python train.py --model="segmentation model" --dataset="Sentinel-2 satellite tiles (TerraMesh)" --train_examples=72500 --image_size=64 --crop_scale_min=0.7 --horizontal_flip=false --color_jitter=0.2 --num_classes=10 --arch="unet" --norm="batchnorm" --activation="leaky_relu" --pixel_unshuffle=2 --widths=[64, 128, 192, 256] --blocks_per_level=2 --block="basic" --attention=true --upsampling="nearest_conv" --init="trunc_normal_002" --residual_init="none" --optimizer="soap" --beta2=0.99 --lr=0.0041 --beta1=0.9 --shampoo_beta=0.99 --eps=1e-08 --precondition_frequency=10 --max_precond_dim=512 --merge_dims=false --one_sided=false --adamw_lr_other_params=0.0012 --grad_clip=0.5 --adaptive_grad_clip=0.02 --ema_decay=0.999 --steps=5200 --batch_size=128 --epochs=9.2 --lr_schedule="step" --warmup_steps=100 --weight_decay=0.1 --adamw_weight_decay_other_params=0.05
Rows from block 13 of a small segmentation model, named by matrix and row number. Rows with one number belong to one channel. Each number is 128 + 32 x the weight over its row's rms, rounded and kept within 0 to 255. All counts start at 0.
After each channel's rows are labels from the 100 images, of 14976, where the channel reaches its highest value: "place" is the part of the image that holds the peak. Only what is clearly more common there than usual is listed. The data: Sentinel-2 satellite tiles (TerraMesh). In brackets: how many of the 100, against the usual share in percent.
# convs0: first 3x3 conv (model.decb.1.0.convs.0.weight, 128x256x3x3, each kernel summed), inputs 52-103
# convs1: second 3x3 conv (model.decb.1.0.convs.1.weight, 128x128x3x3, transposed, each kernel summed), outputs 43-85

convs0.52 [157 146 146 154  85 132  98 198 130 212 122 113 134 159 133 155 160 144 125 166 124 115 164 138 119 162 155 164  78 127 126 192  97 113 125 107 124 116 130 161  78 144 126 121 203 129 184 114 105 159 130  99]
convs1.52 [135 106 138 116 145  92 158 173 151  84 138 101 171 104 121 130  91 125 144 186 163 138 145 108 129 150 112 121  99 109 108  56 149 111 104 132 112  95  55 194 112  81 114]
place: centre (38 vs 14.1)

convs0.124 [110 147 201 145  98 103 166 139 109 105 150 124 100 106 170 109 139 164 143  91 124 147 118  90 122 132 128 153 152 127 135 166 127 144 139 163 163 115 151 129 169 128 168 133 189 150 197 139 122 164 118 182]
convs1.124 [172 120  97 118 156 149 136 185 140  88 138 161 110 150 143 130 119 147 107 151  87 118 110 171  82 116 134 122 101  90 136  93 119 147 112  73  78 135 191 140 176 147  90]
place: middle right (34 vs 11.7)

convs0.19 [103 134 118 107 133 158  85 188 121 109 159 191 135 135 143 168 135 132 122 157 145 107 135 117 155 141  82 129 142 164 127 125 115 135 144  79 126  94 106  59 139 134 134 100 130 132 131 121 176 126 155 130]
convs1.19 [ 81 122 169 135 123  68 135 155 176 138 146 148 104 153 105 128  73 160 131  72 103 123 110 142 184 106 151 100 134 123 149 104 223 117 124 153  88 102 122 170  80  79 129]
place: centre (41 vs 14.1)

convs0.33 [150 126 150 114 140 143 192 160 106 129 117 131 101 129 149 191 143 106 135 125 122 149 139 156 142 120 136  87 126 150 117 118 119 153 147 107 165 108 114 150 155 121 116 120 133  92 141 106  78 156 123 161]
convs1.33 [ 74  95 128  82 182 111 147 177 132  69 149 100 115 128 149 187 108 189 174 103  92 118 144 109 124 110 171 120 160  85 108 115 115 132 146 144 172 135  75 113 180  92 175]
place: centre (35 vs 14.1)

convs0.30 [196 107 118 132  82 114 132 148 109 104 144  71 106 119 102 119 151 103 193  75 117 103 103 113 147 149 131  77 224 122  98 149 112 189 191  88 143 104  99 155 102 149  93 133 127  87 101 167 119 151 131 115]
convs1.30 [ 89 130 212  99 126  76 117 108 119 149 110 126 170 134 130 124 107 142 125 149 131 139  91 159 138 140 147  82 118 114 104  30  69  99  65 105 130 124 117 136 130 169 155]
place: bottom right (37 vs 9.8)

convs0.64 [104 132 154 120 131 146 109 148 120 108 156 117 133 106 103 109 119 111  90 114  87 110 134 115 124 106  89 158 104 159 171 144 115 118  80 108 188 149 138  97 149 106 106 161 144  97 109 151 160 145 162 110]
convs1.64 [ 96 153 129 122 106  89 147 174 131 102 152 120 167 173 167 177 135 173  83 145 122 109 160  58 119 124 162 134 142 150 173  95 157 137  82 144 137 173 143 162  70  91 179]
place: middle right (28 vs 11.7)

convs0.92 [111 139 161 162 154  99 164 126 145 157  95 145 169  89 122 105 178 141 150 166 153 168 114  88 154 140 100 173  99  94 110 129 137 106 123 164 118 227 108 141 167  97 128 126 114 143 141 158  97  76 135 138]
convs1.92 [155  83 124 119 160  63 114 114 106  93  98 124 129 105 143  63 164  75 125  74 119 144 164 137  84 174 136 146 117  34 117 145 134 125 104  71  61 101 150 114 141 221 117]
place: bottom right (26 vs 9.8)

convs0.96 [147 159 146  84 154 143 154 109 103  70 135  51 189  92 145  89 160 192 120 125 123 121 118 128 121 139 133 100 165 132 118 168 125 128 159 177 124 116 136  90 148 107 191 127 102 146 120 132 132 108 117  48]
convs1.96 [119  95 129 151 125 161  66 160 110 111 128 153 120  99 133 102 124 110 104  87 152  84  94  73 134  97 105  90  88 218 152  93  82 150 171 161  87  91 127 151  87 100 192]
place: bottom left (27 vs 9.8)

convs0.72 [128 118 122 129 103 154 163 134  70  83 133 110 170  91  92 123 141 118 116 141 198 104 142 132  83 164 114 141 137 104 152 105 115 145 102 108  88  92 143  88 143 217 117 124 120 148 115  80 126 107 138 113]
convs1.72 [103 125 105 130 191 161 154 135 151 111 106 116 119 135  47 110 194 162 125 127 143 144 116 171  83 155 175 155 131  98 128 102 146  77 133 132  89 109 177 174 132 105 143]
place: bottom right (54 vs 9.8)

convs0.41 [138 100 176 137 130 111 132 112 183 116  71 172 109 163 206 199 213 172 108 183 153 156 167 133 145 153 158 128 174 161 159 140 126 173 117 154 116 148 136 125  91 127 132 102 128 112 122 173 125  91  77 104]
convs1.41 [ 91 114 131 185 133 136 167  71 116  94 150 146 125  90 130 106 124 115  84 123 141 142 106  89 100 119 112 155 209  95 144 175 102 112 135 117 127  60 128 209 113 135 165]
place: centre (47 vs 14.1); middle left (28 vs 11.7)

convs0.27 [138 145 145 128  62 131 107  51 108 115 176 162 147 121 132  99 106  84 100 122 119 148  91  92 125 102 144 142 152 172 150 165  75 124  75 147  82 158  94 201 105 153 125 104  83 125 165 105 102  89 156 113]
convs1.27 [149 130  55 183 170 111 111 134 149 104 186  91 151  66 116 150 137 146 148 137 181  84  69 159 142  99 178 144  99 145 181 172 105 104 111 127 117 124 141 144 124 100 176]
place: top centre (42 vs 11.7); top left (34 vs 9.8)

convs0.123 [112 124 161 133 186 126 122 104 100 187 106 145 160 138 164 117 116 138 119 128  99 170 136 143 177 151  93  96 107 109 128 158 133 121 153 113 119 113 136 173  99  80 139 127  90 110 131 173 127 141 130 153]
convs1.123 [ 41 101 136 145  89  85 146 140 146 203 170  87 152 171  95 130 143 168 127 115 123 104 119 146  69 203 142 108 159 121 102 161 108 147 171 118 179 132 158 133 112 133 119]
place: centre (34 vs 14.1)

convs0.104 [123 137 172 116  81 118 152 149 144 151 158  89 108 113 170 132 142 158 137 182 155 130 164 103 139 137 184 153 110 140  91 123 111 138 119 129 142 125 147 143 193 115 151  82 143 124 216 137 112 126 158 104]
convs1.104 [144 156 138 101 164 117 185 159 174  95  96 159 123 218 119 151 177  67  98 112 119 136 174 103 169 177 127  93 161 160 117 128 130 113 161 158 156 123 164 123 141 146  89]
place: middle right (32 vs 11.7)

convs0.83 [105 127 166 173 136 102 147 130 118 151 121 137  58 152 130 201 111 164  67  89 123 202 135 160 158 136 178 109 180 133 118 122 166 172 114 113 125 177 151 113  84  98 135  91 124 131 117 131 134  98 127 150]
convs1.83 [154 103 135 117 139  80 126 102 135 115 140 119 161 100 136 192 157 115 124 110 153 145  77 131  86  94 126 132 153 132 101 142 132 185 161 132 119  78 117 147 169  95 116]
place: centre (35 vs 14.1)

convs0.119 [191 130 146 117 146 155 134 142 140 108 107 114 118 128 106 157 144 138 171 134  88 212 172 137 142 105 160  27 178  78 105 111 140 177  90 141  39 111 127 136 107 154 139 139 141 184 126 108 102  96 165 157]
convs1.119 [145  99 134 142 127 131 133 118  70 107 163 151 124 164 139 115 182 172 154 143  89  81 157 110 138 160 174 173 142 133 101 170 104 143  95 105 114 153  98 102  60 161 142]
place: top left (62 vs 9.8)

convs0.110 [142 145 109 146 177 131 131 121 155 115 114 125  93 135 125 183 119 114 112 124 119 119 105 113 135 106 199  55 172 146 142  94 154 141 116 124 148 145 129  76 149 174 108 144 176  83 196 211 125 141 151 186]
convs1.110 [126  94  97 147 163 141 130 143 122  91  32 206 170 108 129  99 113 121 134 119  62 103 167 133 144 169 102 167 112 126 136 151  82 163 133 146 104 116  75 131 168 146 132]
place: centre (33 vs 14.1)