{"model": "segmentation model", "color_jitter": 0.2, "arch": "unet", "block": "basic", "attention": true, "shampoo_beta": 0.99, "eps": 1e-08, "precondition_frequency": 10, "max_precond_dim": 512, "one_sided": false}
Rows from block 2 of a small segmentation model, named by matrix and row number. Rows with one number belong to one channel. Each number is 500 + 50 x the weight over its row's rms, rounded and kept within 0 to 999. All counts start at 0. Numbers have three digits each.
After each channel's rows are labels from the 100 images, of 14976, where the channel reaches its highest value: "responds to" is what is common among them. Only what is clearly more common there than usual is listed. The data: Sentinel-2 satellite tiles (TerraMesh).
# convs0: first 3x3 conv (model.enc.1.0.convs.0.weight, 128x128x3x3, each kernel summed), inputs 64-127
# convs1: second 3x3 conv (model.enc.1.0.convs.1.weight, 128x128x3x3, transposed, each kernel summed), outputs 64-127

convs0.65:558589538546433515407506549521545492439449436522492522502465516523537517484432516549405436475526464494518444511412485457494494517537481581574579525539429457431427498488447489469564499475509377
convs1.65:536506528579497486496478461564430451508483530513524492549571543563405510487508495476446537572501449531462488502474487465480506494530447493478539547597498634490437593589625582490458514501410487
responds to: built area; crops; main land cover: crops; main land cover: built area

convs0.114:539560491495480492462485517541469514573436497597427494393506505497371432580494481567518464479490517468491550430599486505440447566513467509478477494518514515621514480518503469575568488475332467
convs1.114:509444589494484523551475510436460410448493513509498448504470472587553494477478506368456534549500426519478486624485469570547425522507597546536509415477579570527550613546481429516504536492528472
responds to: water; crops; main land cover: crops

convs0.13:468467520559483578514505469467531521456386483522484467537361443536587550486508546565545449494402618478357532522466466593418495536569461506491498527477510464557470373427467526470454472420504510
convs1.13:548519504471447420493523401526411426562458504549434517504510555503442470522553507431568624443544438401495481583512519492483539435539511483503499559534476502435497461624487528487491457576498519
responds to: snow or ice; main land cover: snow or ice

convs0.21:577576534430561447427477434450453464519523496450538526501445412535412511484509468542459501399477518469516468450530514481465544560516468517489454429438584465455509625464514513446530479494439498
convs1.21:408413481527456578549476540534468486468458509404456410556489544395495455477499500441518535551516468441487531525438399473562526431406520513467528532511568528520564650525471530562460524499482499
responds to: water; main land cover: crops

convs0.83:395459454459533396536421507567500589530534522552454462460523449515499491508458506485487442565469514463508445526638574546492517473403485446477417576517523474442610507451479453547511507482555435
convs1.83:533484521510497616454501508476524427477569593493402552480547478508615435522501463493494552495588536598503585428590495557480445538515519514551496495443593588535524518516485517521469519439450624
responds to: crops; built area; main land cover: crops

convs0.30:489448433510644494455562474469521491593511508426412479496472473480507506417466511545401494439498489437517569490516451482514462478498576456462519470439527459565524567486479552662477526525454529
convs1.30:438493549490524511452609684513536545548513488499535448589643496531459391474468470470507465529514449564568491488571515553440604497538561485474499475495469472448454466490514481435475507486497514
responds to: snow or ice; main land cover: snow or ice

convs0.81:458468461525555514515504569551556460425506498408549533497676495483453421486497446504501437471475538521484446528388515484526554460419536516464502509477620504528461545571521539568649500517496563
convs1.81:426462472617355408466453465531542382544499547583507476551378515515478518512469563464491448481508498507458437539421516518415486409517411391545455443502423501485470493456458471387460471519507461
responds to: built area; crops; main land cover: crops; main land cover: built area

convs0.113:557464471518477477441414516521417507551354430497628501480502445430424512535426544512519431490553466480407564498589482465531491495540452560478632508550565498573527463461492541595521569450490545
convs1.113:519466469435434486439526482467455518441429587611518444539469469470525528539584538572537470466547556419429456501428492557611411484504464506559467400517546475655472555523477469510477450455561482
responds to: main land cover: crops

convs0.82:451551512436522508532524537590567549545451515477491528558504468482491441493499492562528571389449527569393573569476526520459567534570568398491473504487563510483449435488404488541457561471506392
convs1.82:530438532412512503430472498401446427448512454460460499453450528615468497444467436508520474490535523527494453430417502420494538383462433519510454443517472468500468455513432457424555497455471504
responds to: main land cover: crops

convs0.71:471515512471602469495493485546520541417543541554462515617422519545487503475462461477530465428466512467523571553542467540613538538616466481538500550455468440503536589435498441505507505494449474
convs1.71:426446444532578565547573491499534462533480485545459424472561463573515453418517546521575512522514508535518439437572552504534485479469518421478461565464504465595447510627440449528525486513491643
responds to: water; main land cover: water

convs0.115:623640474544577590541521494481509417496536493542550497470510557549566505476479524497432484446503491509502582501651476580521435509531535501483460633532520556487507593489435508500458499481474502
convs1.115:548606486460425473566531497500537540466487456441505566485509472564478446565521626487482507534422529503489584512487492502551542474449514522444484597488473472491601507571478434677505431525520546
responds to: water; flooded vegetation; main land cover: flooded vegetation

convs0.70:520522485502523410499482479494497449479565516529530440420555495592529488495461516550496444490463485521608547521489551376450483452497542434503459555481553495553446602422456440436505553441433547
convs1.70:569538529458582596509498504559469537451600432461498555451449455458443469556552532464403567557527464494527584481526458493593459446419536507509500499560453478533558492576485489562485528548526394
responds to: snow or ice; main land cover: snow or ice

convs0.88:525496497516572492444508426456566485523460457494436447505516470513519505477482516463471531539569485547511543596448472505540531489491496422524576497450547472621638576514381467439522460520493503
convs1.88:546499461535473495493488578478474519532519491466470617470566412465587425544410464556451569467446500532513489446539539529549542455578495509467539518489540468580540505551484439488481549430484669
responds to: snow or ice; main land cover: snow or ice

convs0.32:500534482448572414430456578498473491538382510502479537498550596532509620447451505444565508417498445533475522483489479479440477551515534591456646527523514523463485455585536415451482518500523556
convs1.32:517536461542488561520469568494510486569537506522521425545423533553548384538565576576432480525439426406511492536572540376561506486488533511500470555466495488458379521483544563471546534498540532
responds to: snow or ice; main land cover: snow or ice

convs0.34:467459487474435440505466487485534548474278491429450456488552476508475492509458455480448451429456544509310540542420491516506517482595494496535458558507456492431492479454455560494510513455523505
convs1.34:369497551464474608426518538405484433458493439457610448540495554474487508388557472492475480502484462519541450547481485577492525512457518462451548469572524521553486568596560507542458496521462473
responds to: main land cover: crops

convs0.29:506544505467591576452509460523473475478478581467483552463479491485567481490470387475397516501441545507492470511472534519468568561487518510484491411518611497507562407456472471404429420384524463
convs1.29:512422548505467454584440551511539406441408504552506439525467545466458586435528558483561437547640470552580565480496488481505429485491440472448528506463500615499422493424553539414480467504473560
responds to: snow or ice; main land cover: snow or ice

convs0.24:465515504446443565534522467502482446528589570444518504551492472536453447422524444486415455558454464472633504533466548477538495418491473507633381431429550440488507450486468576509501533533538525
convs1.24:529448524506463496486520511552462547560540458533474537497444509448607553562542584537492474531517500488595618457574437526482513545444521483450535506420508458487434553425446490605535390530513516
responds to: main land cover: crops

convs0.74:502444492337504513433435514552481533484445480546515484514503454520452381441474460479523447562510529479511423472443494509462470483578485478505435465439514421540524508503478473558463552505522503
convs1.74:488512484502574496486522548489489494434485459494477517528580467416474544516505480454574564495570362564520593450429515557570544596575513450449530445368504530498555530534549480446462447534516450
responds to: main land cover: crops

convs0.120:473456468480519506515466509487445498495407512512455466517540580526506518482454478412446552518625481560403568541509452447600500416530550577563593554575524514490496460374507543470510478409425484
convs1.120:472575511502497443451497526427492525458484547441525520532489474566536519527617472539464477480465530488500430462511458536439487572525524423508559505442491462370490498625537476516527496554591515
responds to: snow or ice

convs0.121:546541491473523588444527638519449518447577573486562447521504581540560491527477446499409527443493411525537475507519498488498452442481579540557559497612609435469457493464438521547496469485504536
convs1.121:551542474494440366485573457481490560460512481590460490564462439537450465538571591460570484506493509441473558476598576567515478532549449555476486495488405534473521481545497483463586499544491396
responds to: snow or ice; main land cover: snow or ice

convs0.25:551462514486530406435466534510496511491490487472541430544564462545514541516494495424454510538496498488460563486533426524476427436454476416527567576535545428430565447547461518507502487441550519
convs1.25:492579449551534484588522478512537495492485555597527462491433540432505417490512495555428475429467471485514552507460493481611495479505471490530455537397399543603436513416465619576486457504465526
responds to: main land cover: crops

convs0.93:463475510450454534483477488499478502482467491554520475476481577519462541450545532411526399529519516394473432452466529487420439459430467562482576477525473508518428466455505602480521539539444484
convs1.93:516536530541427426494475567599512591546514630504526501550534479535547486531475498650502447549482444511427488532450541446459470612632517529484536440436442541476528491541518528493479496545580466
responds to: snow or ice; main land cover: snow or ice

convs0.28:514486461396604467483474442514538538572481486489482408484535454502525466531501467501514541510484501483442559497490386496560506407419442447518511524566500467435481463475524490462439431519407475
convs1.28:468503483515494476487468520573459593426495517547540544562614500473582446407496559523510463535542490396518542501479530571529548528537472482525528515400477455409489488544490520535543486462522456
responds to: water; main land cover: water; flooded vegetation

convs0.42:482441387435633445413469580525430477593497534412505542551505486474442505534428426498425482482518468627422545393528471503524515500408499537449550444466460515488578614433433536542615558480474505
convs1.42:521544449534512546512559613494600407479522492495546438475464436488483504472550453464445393469527492516549506489495597388509444523505562492560449465499509546497488475632489465543406463452481565
responds to: snow or ice

convs0.92:399453516547374533563522573428485527542443464579441532493487598438481448486470545491492429491539528409543483563510501523566469545536508565438474468488487553456447492515528467430520489499498484
convs1.92:490560487458441427487462398590522533398515517433547495527518503593589568478507428543538450511502497438518348520454505570433506515616412562477507499495536557546446448475476434555453500515519459
responds to: built area; crops; main land cover: built area

convs0.55:408575449531562473525568487533475487579485545466527488535457482462551541481569482453468520471463440492376530507446599432437521513427444493480612471486517497493572526484405444482598558470531513
convs1.55:550476445502512445477513489513570386473584450482468468462424559491557586515475509518445518526501474489510482491549489536420460562406527538565469539511427481470453464499479532478527444462490565
responds to: crops; built area; main land cover: crops

convs0.67:458493520386468490524574497589537466461518566574424572471511499507542392465504497523437423497493477537480499536602560442515465533526456550451490544516473574485468517470473414505545488510448394
convs1.67:504519455670478559495452494472529449545512461563411460511391490608487473472477536489437570478573500505471494471580519435440550473524506538469466476613574489507434494563466420587492474478547468
responds to: built area; crops; main land cover: crops; main land cover: built area

convs0.7:419441409581450455467458503405498489574507558504365537445462520550517508462468491518477431561461476469499449396547488577509474495548452527486540502479507470542493517557504490529524519556496545
convs1.7:486549563488544529516508473610528496369519561615523574489534468355491591438536522528520493514495528536529426558591474484495487462561509522509477493430515524422531505408432503582591589543576488
responds to: snow or ice; main land cover: snow or ice

convs0.18:537498462486441487565575535481514431408545445456461488527439510501553506501410503517459536510492455542620425559448398383474567460569475480537495494488414442494430526497477493560514471565496564
convs1.18:466576468490455556565515477532511523551491509551578548491524496494531511494657431471480418466502490485485521453514596531504503490423456540415487487487529512442508441496484537528488497513491467
responds to: snow or ice; main land cover: snow or ice